config = dict(
    spec_augment=True,
    vocab_size=5132,
    encoder_mlp_ratio=2,
    fusion='prefix',
    muon_scale='match_rms_adamw',
    lr=0.0031,
    batch_size=192,
    lr_schedule='wsd',
)
Rows from block 2 of the audio encoder of a small encoder-decoder audio transcriber, named by matrix and row number. Rows with one number belong to one neuron. Each number is 128 + 32 x the weight over its row's rms, rounded and kept within 0 to 255. All counts start at 0. Numbers have three digits each.
After each neuron's rows are labels from the 100 clips, of 14976, where the neuron reaches its largest size: "top examples" is what is common among them; "loudest band" is the band of the loudest frequency at the time of the peak. Only what is clearly more common there than usual is listed. The data: short read English sentences (LibriTTS-R).
# u: gMLP up (value half) (encoder.blocks.2.mixer.u.weight, 192x192), inputs 0-63
# v: gMLP up (gate half) (encoder.blocks.2.mixer.v.weight, 192x192), inputs 0-63
# out: gMLP down (encoder.blocks.2.mixer.out.weight, 192x192, transposed), outputs 0-63

u.21:130103131176132089103144126160099100102132135143172136112167130160099100142102146144168159190111078128107217148100148150132112090132122130094081212157152123193120138166117136077109127168145126
v.21:145102135116146154099166160086117148117147127103154138137100094134092146142093150147119105182176116175153084169097090139102111124042164165141080141091077135117122150102113145144106142173162171
out.21:158151081122083149124142104099098148109138158042120169103089102084145148127107104113131193122139144067132002145150147118138136085110118099169120119178050110102137145119133160166096097157168114
top examples: the word "said"
loudest band: 250 to 500 Hz

u.189:145069067137182161159122124120137049132166181151094098099118109129146126164138168128151175170151221185082096095122125116171172181136157113183127168185141103156126107068140142143165142100079144
v.189:115121134151084144124157157160089105175132156102133089117127152115133113150106168139146068099101138120056131126092095125177083128120134217161088134133123107158170114093157154131154103120091160
out.189:152190116156147078154040150118111106099161159133125141124096116090129106182124159116120163148036184071159133132072107131185167218164145085121084128143123115146149152137142114157096053142083106
top examples: the word "what"
loudest band: 500 to 1000 Hz

u.174:131132150151121132073096124087148065135097097150197127127102171160140127149086136124115144154095161154095133104175175109146091129132142099183129140150126107116134139081109140131113142130120135
v.174:062129104126156147142122129146167122122117133091145094172140124111165130026165090098142084114115156141114101106127176149078062146091183173094087072107100107146124155078094158104107091115138103
out.174:136130117152196133154072114083112113113160108123166093127143069127168144178131112082116094117105129094096136086111099114132152115152096073133139157138093107120125122112152126152160133081140127
top examples: voice: female
loudest band: 250 to 500 Hz

u.184:118150089114211162055123103125128100184212089154182177141133121115099124160152076092159177163141123078120163149087075162124112139102136071112099125121143125173135109108204137132091154205107143
v.184:092134153136072105123118085095118121198080149131129162149080132128099120133081107134086094101075129157124156131151140066137134100175124125120082113029112068092156096170158074100155132127068107
out.184:089164141158131106174099144101121127163095151044143124099140134099137091114135165109140118158129155141112118121093103164144171189136128135060135110162093159121224118147081147143126094144151130
top examples: voice: male
loudest band: 250 to 500 Hz

u.41:152135147117087115136165193146107102140121141166114100100126069124099172049138072163091080133151108179155171100053124152155147119193115144110072163098120139099152040113166078144200143150117085
v.41:120073140172139171184070146076111112109095164098137119126127106122142170172115098163103123129091116065117087104110132111068128111144171057177141064143111121173091129066076069121131109163150112
out.41:117085035145171068084095095116138095140127091090150152077079049199126167126130130145112158132109078126171124107152095099068162092150098110156095092139128167092118150135055080089195162129096102
top examples: the word "not"
loudest band: 500 to 1000 Hz

u.101:165116111102084101096170185096086101123172198098151134133109071184100113200095128117124136135126142138133047041129146072131109123178139116131133109123122110176133100150132157090095128187078194
v.101:087151138139100086111186134122126114107117085136117095130104141131049060112070111143135106114153129228129116162147101110113098104137144141108107143111122194086159076094146118144118135106141163
out.101:152147142097139086102124112122096049129073199138113158161138143103132118220091154157153170156096154129129145141097150149151096152132154114113100118045099189107141133137149189095136087161151120
top examples: voice: female
loudest band: 250 to 500 Hz

u.121:147052106156149119131114133151122143118128100158078112051196133128153163166218111125130135165105097119170144119143099097177131149153155112118114090109078134100121152147142091158157162080148074
v.121:156071114193215194175088110096091087119151118077118133122110132074146126146085092094130168107117155168120118103146162118163149176077102106110151079103162156056100081107141210169150142115101085
out.121:079145144149146118145089208145091119110118098086141174110088111166074144130061124140092142118085114128169181154139096139142090182160084155112077094100171142105141088131134151119145103130123159
top examples: the word "is"
loudest band: 250 to 500 Hz

u.69:144090110124179096111162207180090101142151140155088169192124117154126194109169093134139149128122099162076070110134092197121142128114101081219155143118142135170090123106123139126137138151171092
v.69:129111135139130099126148125154137120113130166159106073101102156150162136110164206128105126097122092165080131089138055151139178161136142115116089146115147139156102146114095105092121180144126101
out.69:136073101059164126163113180173127127069151087114131132149129117139091124163159153078179125149100123144135086146103162186152148099090059085151076094107184126102107112148194088100139097140098130
top examples: voice: male
loudest band: 500 to 1000 Hz; 250 to 500 Hz

u.139:112142130111145190101176179150129130141116142136134073119085133087195102096095133084215130137143092157137181080080115149144073166096071072050112156092096125080058148120167149133147148094101220
v.139:085177140074109175167180173133109096158127184175154140116079138124182125107062118101154070129151136126104162115114169192203109135130162162151116171109124114134056112135177076136147139107100152
out.139:145135132109122164095127147120120111117148159133150218139065141114119151095145126134123084141120195155092115176151097091137085132131073194095116173106145129099098185093134154130127178142103140
top examples: voice: male; text has "you"
loudest band: 250 to 500 Hz

u.106:140075111110127128068123136152075157128098180110151132115138055150095150159200129100110170177118066152129113116155100201108216094101104107099135112128138076169130132171202144137118153190159163
v.106:134144116153102130124099112147119133115081117080124113116123150096171121152103173178084134070101160087098118110101093110130168158132075166140136097154147166103191115146090109073117160103094154
out.106:158131081151170109124126129099115152143109133131107146117117111055058135150124142156113133118077101123204133120171088172106123167115135118146075149092170113149116146129126177060175106131094100
top examples: voice: male
loudest band: 250 to 500 Hz