A small encoder-decoder audio transcriber, trained from scratch.
Model: encoder arch gmlp, decoder width 256, decoder layers 7.
Rows from block 3 of the audio encoder of a small encoder-decoder audio transcriber, named by matrix and row number. Rows with one number belong to one neuron. Each number is 50 + 15 x the weight over its row's rms, rounded and kept within 0 to 99. All counts start at 0.
After each neuron's rows are labels from the 100 clips, of 14976, where the neuron reaches its largest size: "strongest on" is what is common among them. Only what is clearly more common there than usual is listed. The data: short read English sentences (LibriTTS-R). In brackets: how many of the 100.
# u: gMLP up (value half) (encoder.blocks.3.mixer.u.weight, 192x192), inputs 0-95
# v: gMLP up (gate half) (encoder.blocks.3.mixer.v.weight, 192x192), inputs 0-95
# out: gMLP down (encoder.blocks.3.mixer.out.weight, 192x192, transposed), outputs 0-95

u.183:42 51 50 74 53 51 49 77 63 45 68 49 63 42 62 63 19 58 50 59 44 30 58 21 49 66 14 39 55 22 74 55 64 59 64 55 37 35 28 39 48 45 61 40 49 32 41 34 46 59 55 46 40 72 55 69 49 67 55 75 62 66 55 40 56 47 59 46 54 54 59 44 54 74 85 58 54 57 67 31 34 51 66 80 58 47 33 40 55 52 38 14 24 68 42 45
v.183:34 45 63 40 37 33 52 25 49 62 46 40 30 54 34 35 62 62 61 44 52 49 58 59 37 44 44 63 54 70 23 60 24 51 43 44 45 63 22 64 55 46 50 56 70 35 67 74 50 19 44 58 31 54 51 56 81 46 37 61 61 36 48 74 52 62 69 95 66 80 65 54 43 35 42 27 78 50 48 34 46 34 34 52 44 51 30 65 55 34 18 41 64 34 52 70
out.183:71 58 53 71 83 68 72 32 88 64 57 51 25 34 47 36 39 27 46 21 18 15 25 30 47 68 48 59 45 61 39 46 27 70 25 85 57 35 30 72 58 30 42 46 72 58 59 31 49 34 49 77 41 49 54 37 38 47 56 44 43 34 66 67 59 39 27 52 64 56 45 38 53 45 49 25 49 48 48 35 43 66 37 54 72 48 54 57 74 33 46 43 69 62 62 36
strongest on: the word "you" (37)

u.10:49 68 36 71 60 58 38 50 54 54 63 54 27 72 24 65 87 64 63 51 57 67 63 30 56 64 50 61 66 47 14 45 44 37 61 56 43 41 21 33 50 27 41 51 70 50 42 35 44 57 32 37 81 47 42 28 35 42 22 35 55 46 76 39 60 77 53 52 29 32 32 48 48 43 52 34 68 34 36 53 50 54 19 79 59 39 61 46 78 25 61 32 65 71 44 23
v.10:56 45 29 34 53 34 68 19 47 58 33 57 50 75 50 60 50 54 43 52 48 23 41 40 35 22 41 72 49 75 47 58 55 52 52 76 37 54 09 41 25 36 49 35 57 63 39 68 57 48 49 54 69 32 35 64 57 55 56 29 46 40 56 54 46 45 43 46 29 52 53 75 55 17 51 49 44 58 05 45 37 45 56 55 30 57 39 44 39 45 38 57 37 50 37 34
out.10:67 77 73 53 27 36 66 49 70 59 36 62 32 69 25 43 46 70 60 56 59 59 76 52 75 40 35 51 27 30 69 52 59 48 67 64 59 46 57 22 42 27 81 48 51 41 40 72 58 54 54 52 79 59 32 56 65 54 28 36 62 35 96 49 41 42 77 50 35 56 51 67 46 66 17 43 47 73 43 52 46 43 59 67 51 43 29 55 41 50 36 29 31 54 76 54
strongest on: voice: male (78)

u.137:12 53 48 55 60 51 65 53 25 42 48 41 52 68 33 38 74 43 40 66 43 35 54 32 61 37 70 61 34 64 82 66 68 72 33 30 71 47 85 42 46 48 69 44 45 53 65 47 66 67 44 42 62 40 55 62 51 60 88 42 55 42 56 60 31 69 57 49 42 64 41 51 56 32 55 24 44 38 72 54 49 73 44 50 85 40 48 33 63 55 69 14 33 30 33 65
v.137:73 53 44 55 61 53 53 32 56 68 55 52 61 40 61 46 30 70 54 43 33 61 43 68 37 53 53 45 47 22 61 60 83 47 53 46 37 22 42 63 55 27 24 37 58 62 46 51 71 50 36 40 67 27 58 61 59 65 27 59 51 38 61 45 50 59 26 45 49 27 52 36 46 36 63 33 66 49 51 44 63 43 61 29 65 50 49 38 64 83 49 27 57 55 88 36
out.137:76 29 53 42 26 51 54 47 48 41 74 20 44 44 64 21 22 64 48 66 37 75 77 49 32 48 66 31 73 53 31 52 69 41 58 73 52 53 55 61 49 47 39 59 83 53 56 48 62 52 61 62 55 38 42 37 48 52 50 68 64 39 46 58 46 49 47 60 59 57 48 47 44 52 49 29 36 56 46 39 60 40 10 47 53 38 45 28 57 50 54 50 80 64 55 57
strongest on: the word "and" (73)

u.101:58 33 57 34 30 37 82 64 70 56 42 30 28 70 56 61 74 49 32 54 42 49 52 60 39 53 52 45 33 77 42 48 51 65 59 36 45 47 76 63 47 48 38 47 91 55 42 30 52 60 53 53 51 39 58 44 34 71 48 37 64 33 60 54 43 36 77 63 59 59 66 56 46 61 51 54 44 58 30 66 44 63 27 36 71 71 59 43 64 56 55 49 55 50 49 58
v.101:49 69 44 68 43 51 57 53 46 61 41 24 45 57 60 34 35 56 68 43 36 54 67 61 59 44 34 45 38 78 28 39 39 75 44 64 35 31 77 37 33 61 60 20 55 52 99 33 50 42 18 52 55 41 24 63 55 42 67 49 22 61 63 45 61 36 35 49 66 46 57 81 63 53 32 40 56 69 59 65 53 77 59 43 75 20 40 47 75 73 67 66 57 33 85 70
out.101:54 47 32 57 30 42 53 48 58 55 63 50 42 50 30 62 32 55 56 56 37 45 54 52 73 71 79 45 36 43 48 33 85 29 19 45 87 51 54 58 59 39 67 31 41 30 41 17 59 33 54 23 40 42 55 71 58 70 41 48 34 38 54 62 31 38 71 12 44 47 74 68 59 47 50 97 48 45 64 37 46 63 44 49 59 58 69 66 45 75 41 44 36 70 44 44
strongest on: the word "said" (25)

u.4:58 41 24 55 29 69 36 47 50 30 22 51 33 55 57 83 48 62 07 57 32 40 49 51 49 54 29 74 37 53 58 50 40 56 45 33 61 45 32 67 44 61 59 55 71 18 53 61 60 50 61 56 68 54 80 56 58 37 81 49 62 44 48 28 37 74 39 60 40 61 35 57 03 27 37 61 70 52 43 38 81 45 60 49 65 57 31 56 56 48 49 23 50 57 59 62
v.4:55 51 48 47 38 61 40 73 62 42 24 42 65 28 17 52 72 41 57 54 66 26 23 33 61 38 40 76 93 52 24 29 45 68 77 57 42 05 36 45 05 60 49 53 60 54 60 61 65 57 69 68 45 60 61 33 44 41 63 55 56 64 52 46 63 60 32 72 53 62 20 49 32 68 65 61 22 52 44 61 60 71 49 59 65 45 64 42 55 50 36 61 38 47 32 58
out.4:43 45 30 43 57 65 48 60 65 42 32 53 47 49 52 68 45 45 31 50 42 44 57 19 65 50 39 81 60 72 69 52 26 40 48 45 51 53 33 62 51 53 62 46 69 50 55 51 62 27 52 35 67 61 32 48 26 45 57 67 73 45 41 37 63 73 58 72 69 61 32 43 23 58 57 48 44 61 48 37 70 33 47 71 29 61 56 36 21 26 65 32 59 43 58 33
strongest on: the word "him" (38)

u.68:28 68 61 64 55 56 54 54 74 44 47 50 79 69 43 42 72 47 27 48 43 48 58 63 81 41 44 49 36 60 36 44 73 41 43 41 36 58 23 51 01 50 53 36 63 39 52 43 61 51 69 59 31 29 65 76 43 37 51 65 43 67 67 57 21 32 40 62 64 46 56 37 55 66 57 53 56 58 47 35 66 75 63 34 54 65 64 57 66 60 64 71 82 42 71 46
v.68:44 54 66 54 54 21 64 27 61 48 46 62 57 59 55 17 40 65 37 24 60 48 57 30 49 45 43 59 38 40 51 25 91 45 35 43 76 40 58 51 46 49 51 68 50 45 32 59 50 60 89 48 73 72 49 70 74 34 53 27 60 51 20 59 51 68 60 48 45 59 49 43 45 31 55 73 40 40 38 60 36 63 42 41 51 24 18 32 67 56 38 54 14 28 54 29
out.68:48 55 54 51 57 58 46 55 64 45 50 49 32 57 49 57 63 41 61 53 46 82 50 53 52 57 49 49 26 57 67 47 83 44 69 59 32 50 38 37 56 28 42 60 54 44 20 42 52 63 37 29 73 55 25 48 51 34 44 53 31 50 54 61 69 66 54 59 42 75 68 39 67 47 35 79 66 21 57 40 73 57 71 77 41 44 09 56 39 40 34 28 48 34 42 50
strongest on: the word "me" (53)

u.164:59 57 56 58 61 46 62 64 51 44 37 52 54 62 39 25 81 48 56 28 40 75 36 50 50 61 48 60 39 56 36 25 49 46 61 44 59 47 50 64 50 51 63 62 22 55 32 46 33 60 49 49 60 56 46 51 62 22 28 34 63 58 28 62 69 33 61 35 46 68 52 38 73 41 74 68 51 54 66 63 53 64 44 38 39 44 45 40 36 47 72 91 43 37 50 59
v.164:61 36 36 69 71 43 57 47 59 57 35 08 67 54 59 61 38 66 27 50 37 65 57 42 44 35 40 55 65 38 72 46 59 61 87 71 50 54 51 50 71 43 55 45 30 62 25 44 40 57 17 78 36 61 48 29 28 67 41 35 65 34 75 51 45 50 29 40 48 66 70 67 59 59 57 24 62 45 54 54 28 52 79 73 38 47 53 52 49 59 36 40 50 67 12 70
out.164:48 55 87 53 58 36 38 63 35 57 51 48 35 37 73 59 69 69 30 70 48 56 24 43 40 46 90 30 41 42 60 49 35 60 45 52 43 42 53 59 74 48 71 24 45 41 31 46 55 49 41 44 55 47 67 49 56 36 44 58 55 53 74 67 36 44 18 57 34 45 44 36 56 50 27 53 28 66 70 57 37 57 27 42 53 45 30 60 43 71 33 20 52 61 45 46
strongest on: the word "was" (49)

u.53:33 67 38 55 61 20 61 63 71 59 72 49 77 58 57 46 64 50 24 44 46 49 54 45 32 26 56 48 38 77 80 38 56 37 42 68 14 52 44 43 32 51 47 42 46 23 52 32 60 54 40 57 64 50 57 40 51 50 86 46 45 29 34 63 65 53 59 33 46 73 46 36 56 61 64 34 60 65 79 40 48 64 52 79 44 60 38 29 65 73 83 37 36 59 60 46
v.53:55 12 39 27 22 62 54 54 49 35 41 56 42 22 39 63 39 63 61 34 59 44 48 66 85 68 61 52 49 30 49 57 51 29 45 47 78 20 63 58 75 44 77 53 56 61 63 40 42 53 31 36 37 45 39 45 70 74 63 34 60 27 41 69 52 48 42 33 33 43 69 72 37 37 48 48 30 39 59 24 44 72 77 57 41 39 49 60 31 37 35 51 46 31 71 51
out.53:82 56 46 57 35 73 30 38 58 49 46 59 25 35 28 56 36 56 65 61 55 49 44 67 50 57 65 62 56 57 33 61 45 51 63 37 57 64 36 75 39 47 53 49 62 56 22 58 83 46 16 47 61 39 45 51 54 52 69 55 53 70 43 38 53 86 16 51 64 55 41 32 63 71 35 56 43 61 23 62 18 52 23 59 44 42 50 48 55 48 61 52 94 45 49 38
strongest on: the word "had" (42)

u.8:30 34 84 66 51 46 25 51 42 65 67 42 36 33 69 56 34 46 34 62 46 54 52 32 55 66 50 47 30 27 46 48 33 46 45 29 42 45 34 19 60 54 32 38 48 54 41 53 41 48 45 46 51 31 53 44 27 44 61 42 59 30 49 50 62 44 35 93 38 61 17 20 36 41 89 12 24 51 17 45 50 50 65 41 41 27 54 55 52 54 54 47 41 33 52 69
v.8:56 65 41 37 60 46 60 66 77 64 40 76 44 50 46 68 60 61 68 48 39 42 51 35 46 49 56 68 62 41 23 51 57 08 37 72 42 35 53 43 72 54 75 63 52 31 34 48 51 37 67 53 79 37 56 20 70 63 53 53 38 44 51 29 18 40 36 24 56 48 65 31 55 47 40 62 54 61 67 67 43 50 59 48 33 35 34 11 76 50 46 39 55 39 61 41
out.8:46 60 55 63 67 41 41 23 52 58 60 58 34 41 34 52 27 77 32 36 62 32 62 34 38 47 54 71 43 53 57 47 71 43 76 73 25 69 39 52 63 46 69 54 54 29 65 52 40 47 48 43 69 47 32 68 45 30 41 31 64 10 23 42 62 81 24 35 30 36 43 42 55 54 56 47 67 67 45 51 52 20 81 29 63 47 52 44 63 50 49 36 41 39 53 53
strongest on: the word "me" (61)

u.128:85 50 62 47 60 54 46 21 65 37 47 51 51 48 52 57 62 34 75 34 37 38 56 49 40 64 19 40 43 62 36 36 63 52 35 57 70 78 55 48 30 44 24 43 44 38 37 31 59 64 22 38 33 46 66 61 57 58 31 75 65 52 69 66 22 42 64 56 44 84 53 42 44 47 51 27 25 33 30 51 39 45 57 30 55 59 51 14 67 35 48 36 50 64 51 47
v.128:33 40 59 62 70 39 30 62 40 80 45 54 20 39 51 27 60 62 56 74 53 44 62 56 48 38 59 22 30 30 24 43 74 54 62 36 36 41 34 51 41 70 54 57 56 51 46 67 23 83 60 82 45 31 38 46 48 72 77 54 53 27 49 58 51 47 82 31 43 50 42 38 67 31 47 63 62 66 61 32 42 32 32 66 70 64 30 48 50 43 40 37 49 32 57 38
out.128:58 50 46 67 51 68 77 20 59 33 39 48 60 43 51 54 60 58 33 56 41 59 60 50 76 63 76 44 56 42 46 46 50 38 55 65 30 47 53 64 33 77 48 51 23 36 35 59 29 58 48 48 34 43 40 59 40 41 41 51 54 58 66 48 29 51 39 63 43 39 58 46 44 44 55 47 32 04 49 57 44 66 58 23 55 68 56 31 78 26 45 65 25 51 34 41
strongest on: the word "not" (44)

u.109:48 77 48 32 29 32 69 65 75 80 57 52 46 62 63 58 48 40 32 26 40 37 33 46 44 47 37 48 47 46 56 76 49 67 34 43 40 75 31 51 59 72 42 28 39 31 62 25 36 82 36 33 13 73 48 44 37 32 47 47 55 46 36 54 58 31 44 66 20 34 43 66 43 56 76 37 60 34 19 56 56 49 31 56 46 82 54 72 60 58 34 72 54 52 58 44
v.109:41 63 40 42 41 56 60 67 57 36 38 60 46 36 53 70 84 55 68 41 66 18 59 76 38 47 32 38 39 64 29 51 46 63 49 18 34 56 45 40 50 57 58 36 77 48 56 48 44 51 62 46 46 39 59 30 39 85 53 55 72 66 78 50 33 51 70 17 70 61 70 44 64 41 43 46 63 60 85 82 33 43 41 41 31 50 66 16 92 40 50 61 51 64 15 33
out.109:79 54 45 63 45 33 55 56 61 70 42 32 51 47 47 53 47 39 65 48 60 58 53 61 33 17 58 57 33 48 37 31 05 49 46 81 73 59 79 52 69 55 60 53 44 42 66 43 34 64 23 54 50 39 50 38 42 40 14 70 50 66 48 71 48 50 49 68 79 34 57 59 65 49 33 73 70 57 30 57 10 38 64 46 42 39 65 48 45 61 69 39 57 50 74 26
strongest on: the word "no" (37)

u.117:30 53 45 25 64 58 65 55 22 41 34 52 47 49 67 79 64 61 35 48 61 53 60 37 70 25 58 46 35 28 50 44 31 97 56 44 81 65 36 68 61 63 81 31 39 25 29 21 48 45 42 48 53 44 45 60 72 54 35 53 46 33 44 30 35 72 68 42 54 56 50 25 60 54 55 65 61 40 51 64 59 26 24 16 54 45 33 53 29 39 18 47 46 43 38 74
v.117:54 67 51 56 46 49 56 46 71 46 71 42 49 45 54 61 79 29 40 50 46 43 39 44 39 67 35 47 62 35 60 31 44 39 57 59 82 38 54 38 82 37 85 32 38 84 54 33 39 73 18 50 50 24 59 33 68 67 59 63 66 74 30 43 47 71 66 40 42 78 42 71 63 80 62 64 49 39 56 71 47 32 58 45 50 45 59 58 39 69 48 46 53 45 64 52
out.117:67 24 55 61 48 53 38 58 31 45 44 54 58 55 34 53 45 59 59 39 60 58 62 26 44 59 57 39 34 45 66 54 23 50 53 72 58 25 21 42 82 56 57 47 33 55 40 27 46 42 26 47 42 42 40 62 48 73 42 57 63 37 68 58 50 65 53 38 34 50 50 56 77 42 20 44 30 30 43 52 45 54 52 20 41 40 48 28 43 43 63 89 55 45 58 49
strongest on: the word "is" (28)

u.83:43 33 57 61 37 59 44 49 54 75 56 50 60 30 49 82 50 51 15 52 51 56 36 55 45 80 33 51 75 54 19 66 51 38 71 54 27 92 63 40 59 57 66 25 53 60 46 07 37 51 65 47 41 43 60 45 53 50 55 44 30 40 57 32 41 56 48 47 63 27 27 42 59 54 40 54 16 41 35 47 38 45 81 59 13 56 59 34 64 36 53 59 54 36 38 72
v.83:16 68 48 23 43 37 46 64 27 44 69 56 53 43 55 58 66 53 25 41 42 50 67 31 82 48 59 43 69 39 65 53 34 23 45 47 43 57 64 56 49 52 65 39 30 57 42 49 59 59 37 44 23 60 41 52 53 68 32 32 31 32 27 31 32 58 51 49 46 37 62 73 33 44 33 48 50 49 43 83 60 42 62 53 46 49 53 63 44 47 54 41 41 58 45 02
out.83:38 62 40 26 73 60 58 79 52 59 80 34 37 39 50 61 60 41 33 68 71 86 63 46 48 28 47 47 65 69 38 52 47 40 31 52 60 79 35 60 45 54 54 45 47 09 39 76 34 83 35 68 40 58 28 56 52 45 35 77 56 63 47 39 69 49 37 53 39 40 51 46 46 36 37 67 45 36 54 41 36 61 52 58 56 54 30 44 34 61 51 29 48 57 70 53
strongest on: the word "have" (35)

u.181:63 59 58 47 71 66 30 45 61 62 68 85 63 56 54 19 77 51 42 92 41 78 34 56 48 22 43 50 63 42 52 30 83 52 54 45 41 52 47 34 65 70 46 50 55 51 47 39 63 48 53 59 42 38 53 54 46 49 37 01 54 80 36 61 65 56 47 60 45 47 60 48 74 72 55 63 46 58 48 62 62 57 72 47 56 48 53 73 70 64 71 76 62 45 78 30
v.181:51 84 43 72 40 08 40 25 38 45 61 22 45 37 46 66 38 32 39 48 35 52 33 60 54 50 52 46 69 69 61 75 49 57 38 52 47 58 45 19 52 42 46 51 62 55 55 74 38 33 72 61 53 28 58 36 62 29 57 46 67 23 51 36 69 63 52 37 59 52 43 31 41 54 70 64 27 52 40 67 79 41 27 19 51 64 64 39 31 31 56 56 48 43 37 49
out.181:40 42 79 24 72 56 78 72 66 59 65 73 46 68 49 78 52 38 61 66 45 66 51 47 58 35 65 36 38 49 75 55 54 76 66 56 49 29 44 64 40 61 76 23 54 43 62 40 39 61 43 62 31 54 35 60 56 72 66 41 29 45 34 64 41 28 58 50 25 49 25 55 50 55 72 48 65 55 54 70 18 62 63 53 57 53 24 63 74 40 55 68 18 48 49 52
strongest on: the word "and" (27)

u.12:50 41 54 64 22 75 35 53 65 58 46 55 56 40 57 58 45 52 79 36 59 35 17 51 69 26 46 34 88 43 36 30 49 27 46 50 45 51 53 49 12 63 06 35 32 35 61 66 65 42 62 40 69 48 36 70 65 73 23 47 39 41 26 44 39 38 50 49 43 41 54 42 52 23 81 34 63 44 28 53 31 40 44 72 85 64 49 56 34 61 46 54 69 42 57 42
v.12:47 33 30 59 58 53 42 39 26 56 34 50 23 70 57 35 39 63 48 47 56 54 56 48 23 63 27 39 33 38 26 49 66 28 51 50 63 46 58 40 34 41 68 61 69 30 58 51 72 40 29 24 54 60 51 60 48 75 47 48 52 30 26 52 45 53 36 50 27 47 79 59 54 62 42 21 65 47 76 21 59 74 77 44 36 29 41 60 26 36 47 20 47 31 48 43
out.12:30 51 67 21 47 21 42 64 82 55 69 22 45 56 51 76 24 36 49 49 76 67 49 19 57 43 67 50 40 44 29 49 51 41 17 58 20 50 48 47 60 72 39 49 69 75 42 80 57 31 25 48 60 34 44 70 36 51 64 66 29 55 58 46 39 69 41 47 48 73 57 73 34 86 33 64 52 50 46 31 61 58 58 53 37 48 22 79 52 42 53 77 58 38 81 52
strongest on: the word "he" (56)

u.115:47 68 58 59 55 53 57 38 90 53 58 34 46 30 72 42 55 61 38 29 57 48 55 22 33 45 60 57 61 22 54 41 58 32 46 16 55 53 51 50 55 30 65 52 42 57 03 63 67 55 64 59 44 59 39 35 89 51 41 40 52 81 39 66 71 54 56 31 45 61 49 32 58 40 60 62 79 50 80 67 55 71 36 56 47 52 54 50 56 46 48 40 53 46 28 37
v.115:73 72 47 55 19 63 41 50 57 69 54 64 48 37 78 52 63 58 35 50 53 64 47 58 60 32 53 48 53 35 64 32 49 45 54 50 69 34 33 40 35 43 75 67 46 46 31 50 54 30 51 33 24 28 70 35 47 54 48 48 66 51 57 55 59 66 30 37 69 48 52 55 39 68 31 56 49 36 26 53 69 55 64 47 37 66 38 21 49 62 49 76 29 79 45 28
out.115:50 84 50 64 77 42 74 54 56 56 55 61 38 77 67 52 65 60 29 50 36 70 45 54 92 76 77 28 76 57 54 49 51 55 54 75 92 75 44 52 66 53 70 21 44 49 56 38 57 65 43 46 62 48 57 52 64 53 41 44 76 43 51 48 42 60 46 59 43 37 49 45 70 60 35 54 39 61 35 68 57 36 45 33 38 46 41 48 54 62 38 69 52 44 40 23
strongest on: the word "is" (35)

u.57:71 47 34 35 52 44 41 53 48 36 41 59 50 61 41 71 41 54 28 51 46 35 53 31 53 39 34 49 33 46 56 41 71 51 16 71 69 53 47 47 67 39 44 25 77 24 36 75 55 49 39 46 58 17 54 55 44 06 39 52 54 41 46 19 30 38 33 57 40 69 58 66 33 37 20 61 27 47 43 45 35 57 52 43 63 48 70 42 56 41 46 52 29 71 50 61
v.57:46 45 63 85 15 33 06 28 59 59 42 82 32 45 43 46 49 60 63 39 52 34 41 63 50 37 55 69 49 41 44 47 57 73 52 65 49 55 86 51 41 41 59 88 66 45 35 29 63 42 37 37 70 52 21 48 30 71 48 44 28 52 54 59 40 56 32 33 65 44 60 14 45 59 54 66 61 56 21 71 61 49 62 39 37 52 51 26 55 19 55 23 57 78 64 61
out.57:49 40 43 35 58 53 46 67 64 36 29 68 37 75 45 35 45 61 51 34 61 39 14 72 60 61 44 61 32 59 44 48 66 54 30 50 27 64 30 44 41 46 42 45 54 81 45 51 57 62 22 25 42 67 36 24 54 44 48 56 49 24 58 52 49 57 41 52 86 68 74 47 56 23 45 60 49 49 02 46 59 50 67 76 49 52 61 51 09 48 47 24 50 64 53 29
strongest on: the word "him" (42); the word "her" (38)

u.136:58 44 39 28 74 74 64 56 48 49 49 31 56 49 63 48 50 77 54 51 50 42 45 38 30 38 38 71 61 16 69 76 32 41 68 15 50 53 59 39 54 52 41 43 84 99 68 56 68 33 34 50 51 25 42 52 68 23 42 32 49 38 32 52 45 72 43 45 19 42 39 56 47 23 49 43 63 39 54 57 22 48 58 62 58 79 67 61 47 45 50 57 33 57 32 51
v.136:62 44 34 53 63 49 63 36 46 57 41 73 58 66 51 38 52 34 56 46 37 58 52 85 38 34 51 47 56 27 48 60 51 22 43 45 40 48 30 57 42 56 34 53 43 57 60 56 52 54 42 37 38 62 51 90 43 39 37 71 48 77 41 55 87 18 48 35 40 49 53 49 60 34 34 22 60 57 51 47 62 44 43 18 38 30 70 17 46 49 35 54 57 71 58 52
out.136:45 64 45 31 84 35 54 48 38 56 52 49 66 34 33 56 45 51 37 34 52 43 38 59 50 44 56 47 38 39 57 65 49 48 64 22 59 45 50 44 52 56 53 58 56 79 83 65 54 44 61 53 63 39 55 53 40 36 27 62 72 58 51 78 24 82 59 23 70 49 44 47 49 68 27 31 74 34 64 53 28 59 72 51 56 45 49 33 51 54 40 34 31 65 54 34
strongest on: the word "not" (30)

u.124:52 49 26 56 76 21 70 46 69 66 54 51 82 60 52 43 48 66 55 30 53 68 45 21 20 61 53 30 61 79 39 50 54 52 40 91 23 46 51 32 43 72 05 38 27 55 78 53 70 52 30 54 39 34 63 58 47 41 30 34 46 48 38 55 46 41 31 41 34 63 53 37 44 68 27 46 62 66 33 55 67 48 54 38 45 46 73 63 57 30 44 52 54 51 38 24
v.124:28 30 50 56 42 70 69 63 51 29 35 16 43 65 57 52 51 82 43 82 77 55 69 66 38 12 45 65 28 52 41 45 44 36 38 49 40 31 73 81 48 35 66 37 83 38 67 43 28 23 63 25 48 61 34 38 55 54 51 53 47 43 23 84 34 29 60 43 57 47 95 42 49 62 47 15 52 70 65 42 57 85 58 34 39 36 45 32 70 61 55 43 67 64 54 49
out.124:36 38 60 46 56 38 28 49 73 33 42 54 53 43 32 62 51 79 96 62 57 51 45 45 55 44 49 44 67 72 51 27 44 54 53 69 42 46 48 66 57 46 71 59 35 67 45 55 78 58 26 41 38 35 47 50 23 45 53 48 50 64 22 61 52 34 37 52 66 56 48 41 26 79 42 63 48 30 34 03 59 44 32 41 55 70 39 62 48 42 56 33 66 53 44 47
strongest on: the word "to" (73)

u.179:37 65 20 69 63 32 38 54 59 49 57 61 66 42 32 67 72 50 33 44 34 55 58 55 46 29 35 59 68 59 46 51 13 74 46 59 21 47 45 38 64 56 31 60 65 33 55 56 50 50 44 36 60 34 62 46 41 49 44 58 48 40 63 45 76 21 58 56 35 16 68 65 55 33 58 22 49 49 38 67 39 46 56 61 55 52 44 24 68 88 55 53 47 35 44 27
v.179:22 46 67 32 56 65 63 41 72 65 59 61 24 71 46 81 57 56 51 71 37 49 45 57 48 76 48 52 16 38 55 71 64 45 66 24 29 35 52 52 62 70 39 19 65 18 47 07 62 52 63 69 43 68 36 71 55 70 48 32 42 56 44 42 65 40 54 42 50 54 41 43 46 20 36 32 54 62 50 83 20 56 48 52 31 41 35 36 37 18 34 42 36 54 37 47
out.179:78 37 44 60 44 36 43 33 58 41 51 51 56 42 47 47 65 66 77 38 60 58 59 60 37 62 34 32 64 60 52 61 39 69 34 85 67 43 64 44 59 27 43 47 33 19 40 51 43 42 58 66 59 34 32 88 30 58 62 31 51 23 67 61 53 52 81 33 52 52 60 27 51 55 40 54 40 51 33 44 61 53 40 35 55 32 51 22 50 43 51 17 52 26 50 51
strongest on: the word "no" (35)